config = dict(
    model='sound classifier',
    win_length=512,
    targets=['voice'],
    depths=[1, 1, 4, 1],
    residual_init='zero_last',
    learning_rate=0.012,
    momentum=0.9,
    nesterov=True,
    orthogonalizer='newton_schulz_5',
    ema_decay=0.995,
    max_steps=11100,
    lr_schedule='linear',
    warmup_steps=550,
    weight_decay=0.04,
)
Rows from block 4 of a small sound classifier, named by matrix and row number. Rows with one number belong to one channel. Each number is 500 + 50 x the weight over its row's rms, rounded and kept within 0 to 999. All counts start at 0. Numbers have three digits each. After the name is the row's rms in percent of the matrix's.
After each channel's rows are labels from the 100 clips, of 14848, where the channel reaches its highest value: "strongest on" is what is common among them. Only what is clearly more common there than usual is listed. The data: short read English sentences (LibriTTS-R).
# convs0: first 3x3 conv (model.blocks.4.convs.0.weight, 240x240x3x3, each kernel summed), inputs 120-239
# convs1: second 3x3 conv (model.blocks.4.convs.1.weight, 240x240x3x3, transposed, each kernel summed), outputs 120-239

convs0.156 092:448430466586466458437548397411437574533499445540557511411507508469534493553478498508566553449452472535475577456542476529519586501540502575602583503572525447492494414497591484486573640415401516515569587541453558382532467500452459510611459479612530617524532531467450541556383420582517454493464530548578516567533473521508516477589472523521573539521438489482499495
convs1.156 097:511526565457567499531436562531534496464532499515529515497455381398446442496524498521478468460408444540454472537413502431529464374565436584474376494527408526531463547412497454471522430611509560526521422469513553582511454538543424532505504540528450538446485492454447442458506499535433564513459574439468453398518585488555508475527433566510501488586532445568578497
strongest on: voice: female

convs0.188 104:434512512470413499463472451511477535535488508456427410652486445527494470488571486490515530449516647433583443460452457432423506629559508567540545446455579541558422527489502415407448405509523396523489510492545471519505554564541450495459409513580486498512569489468516563540473494371449601512509526589546460551488454561496470506391471507485535518450524465491537497
convs1.188 102:512468563458440515633517534505514353569505502521444442426501523472554593436557438558452550509547386521537511529520489511504402534487417459474467446531498618520500623543532524490478508566514513482558555420412485536592493439502452522470515380555560545457438490541420444505489579483451440516490464459449546423476472467464512418490479480452498504473527429465542532
strongest on: voice: female

convs0.34 092:518443466489554524554507572460553568521658572463453518528455469493438468510455530508459449465497429474509463517495505528579492528476410535498508466425442501539538458489417533423539431499467466513544480596578489449477502458533511487562502506542497533536541506498585469534548469505506504491542572483507469583473519429408504463441480525476452499459476472454512444
convs1.34 100:493395466498495534443520516468390459378546498513511456486533464594595604512598525476467533463535521445457420482441476481506442435492515478522555454458507495433378478450476472442480512476463542476549492507572519533497472475473599397468440503507566439467516462496551527486403497367400533476499526537531501458497438550432504501508498506489464467391459542511544494
strongest on: voice: male

convs0.200 106:518410491536526436437500423463497537480419548429438507444504546403525517481514481465472607637515431524483490480575540434526510533500452397466536590515514529485487564520455498574449444491525474437518463429539504537524633574516589512535458528458623566434476464536550525471475558554461457594463532470506466471564449486476533396612495454496509527539450466432498440
convs1.200 119:427481475534475471481486470387463474509445491461461540405525491400454527411502507585500462554509472485485413468440497487518492388401414581537519456457479453540509539533515496460451515498564585557532514445487525408410488509472459400567550465461528509464429494491533396604492436483611554573453460538432542450420558502439481440433528456423464583558477401529562486
strongest on: voice: female

convs0.208 104:464485474429396495514505482439480507400434542466488485537450455373490501516543560508486541525542547445461467444522569425414518446517434575512472459441485456516368473451432447444425485497491451445529487543488495464513502596456422485452426516500513436491534504422442440452564487442440568519470585419580479555484475557524454363402463468471435528507598539531506425
convs1.208 097:594408474562444453432484470525507467561517424546482595495530501444483666441512511463432488532580432436451488498590474496480485499551558494488542558515447580473486497453561502489322526421479517479547564548412516520508476504483524513533508446529465542581533480559510433512492510480546550471501375452353514467489502485410475481491538478473506501466457517519470504
strongest on: voice: male

convs0.144 105:497532500529434446477482455517427548638477468566451456516529473463429409452536494476482529527570478467500576460557475515489433487544422455503546500502555558497550469510554577458437508473419511500495440518564541516543436611399467531557429438554431479504505484560587574547399417475468474486544472435476497526542531465506418401487554424509466400571319444589450463
convs1.144 086:581517425484617460474573514525499518498505589526436526446486558545471469488550451422429495456488496439496531531514463492492413467479481510462540469564426565477434485572499487481500519507391514520604364430530479458494548473452554324504500497407416530437446495467497442436533512483417425467470516496454443571552472526391536508496482533472504507446498528427445486
strongest on: voice: female

convs0.16 095:459491507648401539481538443456456497478468471538587490416526525520521420516426494511526462441520562484550563559562527429420540460499553449551549493545449571517524553538507554463520507515458523496525618566428481577484481454398592548480448514456473471447550481505451525579540557491525508514600521464541523408465533495525495491494515536516467511477457538437439506
convs1.16 109:472561536478543537451422570516524559574514464446549494570454499437387492494552509509505510500425389451453420557483484509534509452455495494506398617465502481501502445508421535502494513457503512448479563474463651449493549583554435431460467461508424536433440541483570375427462475552568471501495506543559538468494545458470549458514574474518508526540532393496529490
strongest on: voice: female

convs0.160 091:398456594610429518443457475511528545565516531500412532476491546522491474477444570507493476586531542505466580533508554535435516498484441400557512535562575512517541436537507537471474396445497476475432482509455516441455549541624503515432446497548497475450582459507426449504420533439586505574455542485411527544473613481526502496497522478518487531433422501501550510
convs1.160 093:535542516464586492507595550456548417552542602449552518497486490482552455538542534478556479481447355539406517479528497507509468467468488512480526448505408468467451518407577463525470557476413503442542480540599446457456536415444549454493513445379477544476514434485547577436530510446446550557463428504488588427439531515454467527477520537557514547435466450435478554
strongest on: voice: male

convs0.221 109:487496464452477516383447437452352539496491446566478494473502487368473526488442522508428572470513557461475472487432520516499574407572573460541578468514500409527519531505487503531494458494522483559492446547442541465545555424517690414546449459476536496493461455445414382454486516492523591537576558502507512496475564467466465425519475549441532538530533501494567452
convs1.221 111:535555474581497491448572413418489471490573527343480547544446457552578485568451421523518430503498514415454448435553448486513580512560481428539546456502452470506450481479560497528499487438433489391488571531494540510385432521463490377528495504509467486470476428570581463475523464452403500499568462517458484521465557561457512520583507447483464448387498588491472473
strongest on: voice: male

convs0.235 096:537446410544459471503505364478335498508520549460488413513532481496526502502373486583467525404609416480478538420565409551453431470420480463412547574553439479483512499527440472523461501471456518489515455515535447576561519446463549507459527447510382529500496510492483554507405441577548430586550482440492515433425464493504426457430454583462483449557538481475565454
convs1.235 077:487466546496418473494451529457519493575455534487472489318468480441479542503542523420592524466438474516514472423532532530591607456547412474483483508415459561609463504499509553490435472528465556528578529460425518392539501538430532525451456514452462461544535396530508510475506462496439422433536574470531470490475541490505502483604589555513478516530528503488480493
strongest on: voice: female

convs0.169 092:392564493535430510502516444516525540357449407507421425510507501480555417490477514438575472552511444502582515519507527486471560508527597482460450423506556442502495497467530463424612459542542483526520521492471541484520534490562578561519500534386548505473439527476479591612415485444563536442428548523514451522479513495439549532644457565479477524534452503515408485
convs1.169 099:477491488521464562625512544519470553527444432522562531435459418461511398567472537568418559430503461557436532489609554442526437529415436518460514517550549490486483477530503514549525404568539546552423446496462461552477451495489545541475470480495473481514368480511480512463457445591589414511503375491470460393469511472550455480504526436588468583597528522485576477
strongest on: voice: female

convs0.225 096:528452420462511507524487592471533518498505477572516559490486507484527466423490461460473450481496484454530493524462519518485466456509433379474531492565585502484434630567459473533480456512562520568533543457408547483524561546505431453542443428439479438454491477534495479481439525409458614403452541545466515471459460437480394563536430413478509508419564406524572421
convs1.225 099:450483449546513486504468463437487463504371429481450411572554498577563502470496557517513430509487527532441608555475463577470422493476468551418421583472489388552540447485450574476549489558602570536482505467576512472557467522400474559497542548448477542517464537433492554532411523546462429453401472522608563556467473533474615555435594551554533453560564535486516525
strongest on: voice: female

convs0.66 110:546451510451586477578444441424507506544560434491491534441496464536481474500610551465530408474524499488524544453447581527502561482464503462509475545520465528484513522410549505440464507499390467456434366428439461609467483493524541492497423504595571507501455538445413435550531485454491435480536499471521477522549517515471488506491453474500565481583634529490498494
convs1.66 089:509472511550538436420485505407501560478417477551458459507454589467581542555466579494523471426555515481461554528582444553544546454398485567378478590523536471538452535573546519432512395447471597481485516510478479481609484384464501594488459524507444334462534554443534593452565533465522496555484594464451552556538499500452440477504504560497472492428478421508514525
strongest on: voice: female

convs0.128 138:530518532484522546495526482558481493518566600470463564538507526515489483533417569533521440497520498499423462519451512500489458490526509488480476533533484405549531415516452498464464386528540530391450556504554523419397423559547515456503506533531466438609654493538548513478556388448500514383498506453550479558497458487459523509543551579520435478460555469472460526
convs1.128 115:567505471473544571472449546565532533453550478539494575582490477533555455496514498503438477487549498467510503490512571470513483508455516471477515468545480525469488501550454487479483547401510411552523480441505516506507413467480499420492464531514545602488488441472511449520404593489480501482449450482525470422523442507547445542400484452459475532545365554412474441
strongest on: voice: male

convs0.158 083:575465504441532526562477435450498537445456499465614634562488505573474485540398473530451515527505446494508548531502480560525465524495544604542517514445463443531409443447428518368531478433518520432528465482444520519541514505507488468510427360491491445584556516538469402472519505522516484433496535573493485456463473544541462533565485559495504446545380514528482502
convs1.158 097:562490611514477473554528567580451475445465326505532366553559550426468538543481596495498547487468547519559393588500540619561533540522440524550554520495496466483487502480436489454503458463555451580441484497492615488536475472441511545494530597576562515439531576441472521610543490517553503440497401496510467479513473566480499527497514447490588460456480527613433532
strongest on: voice: male

convs0.223 096:471449592465379530477487543556498493505460549553470531529453473571504527454501464526525639529518544558494500479446368456527583522495572554453457430522502459588453479562447519417425518441552534451518492482556486535431574548557502511632515538429545584491538510520500551461506536609477535473539485466498432525510414514485524498431473456566417500492471442530471513
convs1.223 092:531542546590521534531477507560543500448548426464536538414522440568532457463488501465481457563461434503455528465458492592600571517440455443604489508452587484500432539481491450581532476629574406523511549448504498483436397523490375479517527518510489465540503531414508345526558495571433561520410470508452454529420448499433601551513471563569556537483477522515508603
strongest on: voice: male

convs0.239 093:433422477481470548524526532490528535524502517526386623497555488538544498454444551528417374467483502538575519496496507444390443498527365444483438496541363539496509542545508529467413603550384518465590375514538508432469449557528522455496504417449543495500513493493483459509397606583556496548500454462469433491502562438453539509564540497495465476559464497440511468
convs1.239 101:533531497402494454451502520527509513444474547542493517545503516570487388464540538525530524495421572470566522463549542529585463481418465549439373548538502451565467455455429496433570463543468533515440506511490463481428330583492502463486467463535562528533527436548569499489486568438521505520400573506498466516456458602499440457478442502466466508509467402515397557
strongest on: voice: female

convs0.216 110:492479478498441524537428439486453593413457410485524497485520550552483444487493503489489520518468330533494504445563570520522457549568554541483505470464403467576480574528474547455546498631509475515544514470419574552551540537511447380575536517551468546494581516520407599481465506496483539544488542535548508536586537472590498511492438460461521490549487513477565513
convs1.216 106:483401522432519536486586447460493468549451519501426493479461462480543500600516589448461512442520533463606487447637510480461415531605514419519422518482465447435505446365432491519533505540516521603516553483483583413481503580546512492516455482491491530500440528564464399496400554555551593479558554447434453493436388481458459457461498503539438464574536503475461456
strongest on: voice: female

convs0.237 093:399520448578482491462501538497483452402457423470498529491517538510535506546467544488512499503426485505457476518448574481476481471556479507507335512434547441438465518579440511484546454584511465402447587458439510438519468584493492516603533522432404485478519574603499421493453496560544511529477487558458530455517546443537593523419607507585437518549488551486535533
convs1.237 095:512488479533487479503538406460490573440321562500480447447471586562463453572545433468437575524572538469478503443523496529438441473506488510431418511548452466506457397501501482471468540519432575605509492585519541451576487459581375423507490505470496430475457502456492489484436484505561515444442506347463497503526408529435491474530469439485564454484593507472477517
strongest on: voice: female

convs0.170 094:436498457514509427431515603551518533532514433548569578497550517477480545467468545411493492477504507513466468501558505548495499417448526374477423502513439532455550555485498566534465455565466625446546511478553536343546527550547496375553517570548530500488534581484546480472469520473534545430412479368509508513533502440559531522446472374489543470547440495537492473
convs1.170 089:530523383471503490452478381532399556545460524538502506525473469497575340547449487458500556500487659504496533492458560500474472429504486363577456474530406440482508475491485488468504477425455480472465571509623503531456505455466497465465481476522496499503439471507458580487458444470531438547481498621513461502532466531602521546581610549492431527524435546432538584
strongest on: voice: male

convs0.165 092:456477448517521503426477577486495476503405417313414361510470465470461546480479497484449459483441531486541460480465535498520450490533416553461465515492589576449474446521420476481406462490550489441529511510506488537533462486566490494485587492399554438516458494550523450473546412468505427447496557455481485450406429520502512557547503527467482446545565517507485423
convs1.165 097:450562484523494466501571537463477500476424469530464505401503474431586456538540467413518579430537502464494579483412492533477484561502480470444481528475514490557511549575606579519543524491452514523505473438537493452622508570487467537439460484473383516542497495400459537530412471520526495421559484455549523491545436556514548512461524520505430456441481446466475484
strongest on: voice: female

convs0.104 108:567388466577547562480470570484582527432533450491457547556379459460474540458439562541479383525483567512421509508485525497498477490407534515485493446476585548479502579419479414444428405519445588547445611455533456467436567478537468609542428454495466509544539466497478519528582524402493508460478424446478543494472531491470428538488484546500512412511446522490451465
convs1.104 110:494436599514436485548483449520449429534448399522563545545495478528501539474536471509510470506468554531433517564537521424543446540556464515538546561495483591392534492488577476501443562465612449510521566518500445591541535458446535537452523602485588573507572492518368414515531476493492507491544392491591475466469524460472492546525470453442606533466534477432578518
strongest on: voice: male

convs0.215 098:432541499561505520574505490484472476399477409512544593391475540494492519459530369460458565539532388502473487483490435430467454478531584531404484506426524547456499467543408552552507543461398386429574437467584484400534467424521569440449461504515518453496457541532588544442521502552534557523445528543507507519499492468479562499439411488534464454566524490450499404
convs1.215 106:510550432602453482464557425568454455426428453552465429507572507448540551458458417547526450515502495493483581486469512504368469560479442523506543535494528544512601436493389472474506515431410512459481504491521501460539511481487485530585510457479550465518503429599400508547579527430490472595526368419476492553519562609479510447484470456459488580425466422398480519
strongest on: voice: male

convs0.145 100:499475469469483604485463432459465558493399554503491499403464464375446439492604598492461462492392486519435522504406467571552549492405515376575530552454531532533479598440478512474451526484458533514472539445457524569364493547462458521530495506473460427475495501389478471426518526502595617584484589509489449477542464534555530411493428504474552539472510419497446460
convs1.145 080:538498483540542471501502561497518538558512550499540477574520522551517469449527451460464528468513467456540483484542509472516518477460569460537422463360531380494497456415463535445424527476514444482544489572499542501560487460453521514485495458540423536514493532453532526571465463398429471453562413486533530480547549506454498461519471513441468498389523419512445478
strongest on: voice: male

convs0.101 115:512486523502431454593459528510585513566473456493468463512438484404453430487439499457469465446466451491517520484478578503478556468531504377545478458534602356555481493443563405509514350448463496454515470518484505488444457540442531478508421481432484448435673416446473452482490528471542519569513568484474515492523560467463458395429416485499464502427516485527424476
convs1.101 094:503539537518515536418472541475614484559570545500484595559467446456548525514559520438491472575488489522569449489537462580497514508536533495557553433464523539511526396471532513425430547457446574491433518636522577482414537519570577548464576457526580529459499458473549526492493443387534499608568522541549526480568536541535443523523511453500471519492502553551518508
strongest on: voice: male

convs0.45 121:434504622460486453549491606534573519453528542515403450460423551662485488530447537560498504454460539468486543532516604638478383489386475565507572494560452532564559435544551562434514440464474517531566464564621456383588582511490520492432497459630572555488511504512511537422453509535544446511404454412508551521560590572435478583455498438489481550471509556453547495
convs1.45 113:557539497542533514509497442550441523554511496442561465517512515512495463548392461511547476516440472499445523443513443583526534523525485491483596502474436541503497486401593498433498462457477426420561505446564473482554444477561485449449502482489567605482466528464502614561577443494472414477450450523501534467557462509589511547580503569505479454520441643391616496
strongest on: voice: male

convs0.21 100:594540453622520469529475370535479540452595603507481502500561507545532506579560508498557504436621479450481499538491581459532486455570473391508565504508404494583501408471473502519489504545417522478424490578544521433483427455496541509539540539570434472551507480552515498467513437468538428521587565513527585454506489439575465447468529492494423570548545551458433523
convs1.21 108:422476455461587544525455453500565589446428499456482514543467376479387459512527453522503490462527402557543551415398537470445512516446411529515384507462511472583578506487425479529520488517509544482474463445425511514534468479482502438506504496465568551465535436505498445417446530555492536477443481509474543471505549501505528410379553424509541465599492403432468502
strongest on: voice: female

convs0.127 105:598449482449463450515521498571518516551488533548559415512536486514510403502489514529446526404474436550529492449454545571536496377437549498519492434534499447540466518448429506457525452551555632525533455512459509594477570526557511676608529480507463584576450588467486508453534503541489453541501431431512545482522530505479487531450473503503624501499446521470564416
convs1.127 114:428510444471521516492499596487538370553465468567469535573419407492498548459467525526555503544505529551457500509483505525460506504559490548488403506476561462468472555410627525534493500574521467513507591514479467495538458415530476540549461523533561454490459497459420432492531466504507509402375580505499460491465524548514508474587433484478473422559510439502513512
strongest on: voice: female

convs0.199 104:484546537469406478526612473529464486485453549510421387543472501505517475525456501525456485456544535529551526413560621483471595529496530537501557476456609450659457538552444429525521375510485561547461516514479499521498492558442491536549514563423432565508638417462471525585572557418559546469472453540540457525507481539522481510518533512522622453414338491548452462
convs1.199 114:498393564441551556504483568648498470481522447517601548608520491456460597424440525480518506528447505441503425508382490563482496421541497427538440510485491608499447539438520474522512508521467417437518507423519553456495443494469459444395474518466492479423446472481488590440556514563468503512475525530422529438502545512478508567461506506446494535544432448525544555
strongest on: voice: male

convs0.203 097:476565494546496523468480462593436433560511599505510334520452495488466479435542567511489454512546520499419528540565536463578504554542518551529571529516403605525560468538455535429511476514519584611449379473583494500573509531569453487504492483465465517407513449536528521497553556544494547415510471521500513485468485506502486511508634556444497470470482465527504512
convs1.203 098:472476534481459485586503474531509588516434465392454536386476459415557458508474491509526466533421504565576548512528516454454476441541504345517364487556519487519464460467438498461519509499480504444489624544485458474522533505417393493487513486516482533420498515543512508503513482494503539554549485528581558572528484456482577503521514463554571541386363459434542572
strongest on: voice: female

convs0.43 085:471443489538531527514486471479567497492414656564599462613452498480629527504496517410560566516512535494545517487475521532514578521514533484528389499513492564477522559482518556510444444535510452352469419432465471490514543441496572603553509383399479526542431486473476466500543461556463436528555543571505498383511558528507550444567502531503509531468535566524583513
convs1.43 098:431483473508522456497547502495426535539522451536497517470455532548494420468532476559421463537467444509420530533504560407488342539524471497499573486535456499452447438474511534473411511491546558533467553506663405553442596451547482589575526463458485541436546507497488415486435471552488558479457493513486415510530581609480487572549483510517503555507517418446506441
strongest on: voice: female

convs0.234 095:493566477580479518510498442514536535437551378536478491454531480509511532524427532459430519484490446535504492559508488504429422481523548548471375453490456479532489448481478532470469514538559404452491539388510468415373515524491504462528480573498573521509534492520501446438570468464459516465534489479479501455609536528464548552521563430538451520570570446447400514
convs1.234 088:581445516511414452532413509467450527451413541618530693474484483514589506463548485526480501494442517543497462470494544411427496478569449489483509452510435499480540512493461492465466458589461471578441571524524478499538495498438435565432487423473512495423617517552452554558437560490405418457392458475516453556443492452463471465583475485462502497481531519443489471
strongest on: voice: male

convs0.15 096:501482531527480413414478569529560462413389479482509515507473457514551525490426481548482446497528438514522468492643494473525516483425458494512503516527455362475488495496456497490482535531400448459543476429499446422619486539474517434466425481449464473525565500520373460465556471351563523501448538446457494483465570507509449465535422503537425431492503485422494537
convs1.15 094:426545499433439470481563419497392508561385345495561502544541459487488480510462523463484448472487613501478566419479493552515516491516491501462503488459517539597457435508473442471509449538556457599473486470476539523459599507606534549555517569556594556571550382557567513540476545436474421536543437452500570484425568540473423492450445427533450570509481549524503496
strongest on: voice: male

convs0.13 105:386450503526487484451418501512446469490502414481535543449539525454503485445409432432525533441571415556517484497466397538548529516563515501421422475550494397463402537516545567540429500569521509458486498501436485520481421456466547530501519472521433468422458467517453449371465572498511530425525445568431403401540549432538482420540440553436410390496496438486472573
convs1.13 120:539547466508379553592537537486524507529398484498532530410497507545536440495560419509517508487672504486512492481433467488485423505566583473541447563505455501476464537509459458521467590526483536549549533488569470566420553510552499478494457552429453492504506491535537466506464477457441551537545485451493446489408461538423528656567507557582496522558478411593581477
strongest on: voice: male

convs0.55 092:564458475505438488544515532492435469617491525450577454399518552526478433501492431545450429498539494436479396513498495450492452484445525562600583554407472567536498533496468532390514500533468460508451463542408499500571471516480465426447527395574461558528563578538502496509426592626570451411471372533522524436517511535486444544554527471460620524609547472466465479
convs1.55 111:502452509427507472444478453543473455612515527578472473454522514565476439498508537493504472483475548506482539522434541538461451584433521408529439544506480481537467527449462521545499453445489514551498503539539507538527617477539468501450447471425469501497455554518514532467472500511486487462469518466499502502571444476462578497424502491430565473437429530540448424
strongest on: voice: male

convs0.110 094:546487558538514479510502536430431459499458590499535510415431399550522459599450568532441587465441442517512487513518553483474524421386581513483469468512550453526444500492552491489565489470479479557505590571543453532484438458423396465500558540571502478561544501508568400509454412545522545571518522504488487492543512423483466492489505458506511495538514518375506455
convs1.110 112:496530460563397522478497575528484490524568448504497500527499526416517588420517511486500478514579523558478481424477344519454499471562452560565517450461442561490477463473601445434447477571417470444455430498477495410509427385484537420540502518541558540541596429478490513517570482540459455432477561479547503482500587560454440429400517464438495420423536572501406484
strongest on: voice: male

convs0.140 114:427462444597562456537469549551499477488495480473473490504475493538498514464427537522480440455451454509407559449631450533465529466520464520520483458485548393478485442454545544511423466548472571502425495437540472454469419429478517504481435431446499457511396447462363399502520468476561502488373558502494452487475458571472554487483511518516380439394563547458516499
convs1.140 098:490553380564446472429514535464543546574412436495525528566457435408397453511437399501459462463372505421566619433460485455515463551433387575514512556517539526536620473501535574495477518459488471540518462494439530424501594566524483598440438544569369548471376462450542547497519492520492420439503492498504513448479538430521512447626496580521499473580522442523552478
strongest on: voice: female

convs0.93 096:465484516416482459557526529492492562351567473530421427507485489569524519478499517480452539552480458520527536528484520509603573504406411485465610436444533515471413487497494501463456552512579519543441594508540438439514459506492431509509437440529454558521472535500510446408625529438413479627465422526483481524491594528474445466410448603426568499428439487470459504
convs1.93 084:519464482508513508463509484575461479506562416451431528574407541434528622598459517541469470522575512456550451524456398489443493466504505571498475534581421537482578493421530494500570606420500396539468511485457544500500442490478476588459473414513541525506556562488494480520574521477499531498521490452472630476458413519476456594556545484558508490425555533508441559
strongest on: voice: male

convs0.117 088:524579445509529431488525465421449592519448437494606526564529531423484507509490504516483552536481504493515429547421506534530560496444462429464595517439609492540468490443458443576524431450467510501481604593576524554435504538516475532617541499516475480477502485408532522532600461470441464480451441605436463526414504524463455410461535467475525553451504539484571503
convs1.117 095:517418486467465484486508561617572457448477461560506491491505508452526523497517461535486478462533490477446440454519471530486499499530526450408433465595463455472489458473447504528487474483497358506491523477516564434538500457440448524468382458561412454456565536489415534464484413461498482515624413560405521463453427459438520579471467461406434538485432523482495510
strongest on: voice: male

convs0.151 106:572522491571524504432503440477502495550523475432475427378533491470492465494460540514554449546505567489495535469481492528430554570513582484404474534532461538449450634483527513458517430584475540538479470559473515429474478418418522360471467549502457481481601397518416533482560445549508514400514431481449521504409543497501504487587507575496444452446528524399423501
convs1.151 099:492477476471534479513564453520420493357455500523462463477435475592483473469568492497492470456579523530476513447544468415462469474480420473564474564523506491601566447515500543458489529477456565434525422507471545476482432459472503544547475435538478452475473545513523507515496527505528488446516508495517434500544518487504495455462524475397411540393486531440458430
strongest on: voice: female

convs0.3 092:534426592408489492518456440373548525520445514520501452489503494515513389484459446449460551522551456496637529549450520472459500489529520389400511516495477499550558494528516494472535469478511469523506512448465557516634509474519561435509517548521534435568518524420469605531470546537543501461556569590528495431489519480455547526505454401511449538531463478571533524
convs1.3 092:489559512472575457486575497495442445480498464458443501396575523543489507551499602491498471497560503493610529456480444599495450384484519551489499544525422386586487536536461558455480491539462532560541468504551429442423475500531408465582516483465482608486434536531441473452372558528494518506548465407514549524526516517509595509508498527465495514659556465463454475
strongest on: voice: female

convs0.88 093:506437452603523547516453574517459572579496399423555380469547466571577476546476408525486456484521473533492547425517494462503571447497512443526490514483572436549541549573631537434541438561420543554475461472490539459523473557484525561527532556424435448551523516492497481457518439558511606488494500434493477540450477511402500592475409486515596459539502559478412528
convs1.88 092:521556485440558520508496477528591559487443481477530493483553464562486485561446475502478576488457471443528591597510539501565514529366523497459458514639460454575627454490494471598506436489560493524556456491429522435505487528543509470554566532492424535485502462581483432408463506563558420466498496503492434459411470426639500529465463486451459556553505493491554484
strongest on: voice: female

convs0.173 092:583497497526578485467485473397430484457566567415577574416500484430476492535463583494457512531500493510466458474487511462471452413411571397499440491492454474451594533468482587452520462485555477575501547513478467558566503496546490486501504474551545597554576528463535443511511435587545517335556465518536547436505462491471479474470457565515514449539456471385495444
convs1.173 121:552468517488492440442489416456513484400500454520454609554498505457521472512523578516486539519528605580474509506401435579432469473471525472497564459542529496523471502578465391506484461457477490452501523540597492518407494491436483562546519521497462520479509451491544556533595476427534447515510549505559552503480446549515500518571503505492466484370534555533444452
strongest on: voice: male

convs0.29 102:539466465534465479417415548461403523535509486585414500503547412475562474518623464407539450433502519529474593495533544485543533459526549457479682518462565509545564576393506399564531476491539571449529484525522469456448520492564408527504487527493529501517552481551474547488468529472521473383467467419510523551512460525509501467499524554514503484454482529497531402
convs1.29 107:447489533432527481493523524582519452509541458465477545498477512495426547494480477487469513458456411477442313550480464404481584499437453613555446461442476535493575519536544510456498519511442483463465448499495550470508496508445512492463505479453538485429443601515379507558592521461447542528539446486513450511521496427449572566455531530467523468411482445489514590
strongest on: voice: male

convs0.180 111:592479497546586468467485602471443468569569487478443403479425512509528501458481495547485512480413493487448541593494538601471397601574524553497586581503413563492502465518470463477529519474387600430463518560460523525482486483447572463549419529545498523466549484566463429497519492406496450580578491530501521490503501479471523487518564590546459547474465520396574412
convs1.180 106:443507531560546451490518433472455418460397570491515399517538433441450514611514563488481478480440501457473508464513528513406509443413534547455402530447451505510549486484438535477446424518584429560540535540521428513456538471518396424482567575530462415508386493567511469485525541490497476448456461546441467409541386464525416482485571511510452474524576453462461488
strongest on: voice: female

convs0.154 090:593464482464568518454509474515361483414479552452407509477608599548487440544485437533484482529516529511495492488532448522539553563467399478453512525519472368506482535478412457495422454508551480511555476460526549537532411529556611518527537460482490475455578506525538472421506500435513569493537528416514514440551403548547508504484458437465517573428623452548481548
convs1.154 091:469498458469470449562515432447457540571481423438482499420513583528581421385482477527532522487426472480565520409389465519476451484352501470462494445499545438592446439516483439493485589473491515445515528561585502519481506500465601477493619386491481507404468463526496572480444498556469499507458483516515578572438430512528510460479533473494543554528448482430499515
strongest on: voice: female

convs0.112 096:464478487440466523519429569397579540553489415529506463551470578482486476596486600539468460494436438470601463457483504608503456448460520451458497444432431503461382532509457433504527493554476466605489425618467481462425485550457457525521512457524531540489453533488390423519428473376540416433494508492488447446480524442502394440534517509480384494488504535500512472
convs1.112 091:396469539502449499526552433498547378522484473458546500510476446445455481499529457483492519605586467507539408570423444427538595410468412563526507491435486505490499502495606566505481505505527554549534524521518519521507485513571401539411532505540510476469492522545471424528575504596528524441376465476425570398479476478555536515456532446578502446558538502499471575
strongest on: voice: female

convs0.224 091:451489425553578485479436406470479481465472479459491508502541479477507464528452535471468454376528488514620494483520463525448576473499533470483442559504343541582512474544458548486394538534463504484533489501632515461599594430490507437470470577463489491454583545522547518574546432501552534451397462415437482527513542515558518590468543484511504463494514506457500527
convs1.224 101:432523494519451525501546518555501450511470501497559479420585526494508501550491434498484517454434422488469534487527533450468446503504481456474386517483570478540479459550521566448541444576493480580606471476453507523469487570527454437553526486457414487411438517485504517470489518548491498594482473442504516505472541507517490404449470477574547450466487443541555533
strongest on: voice: female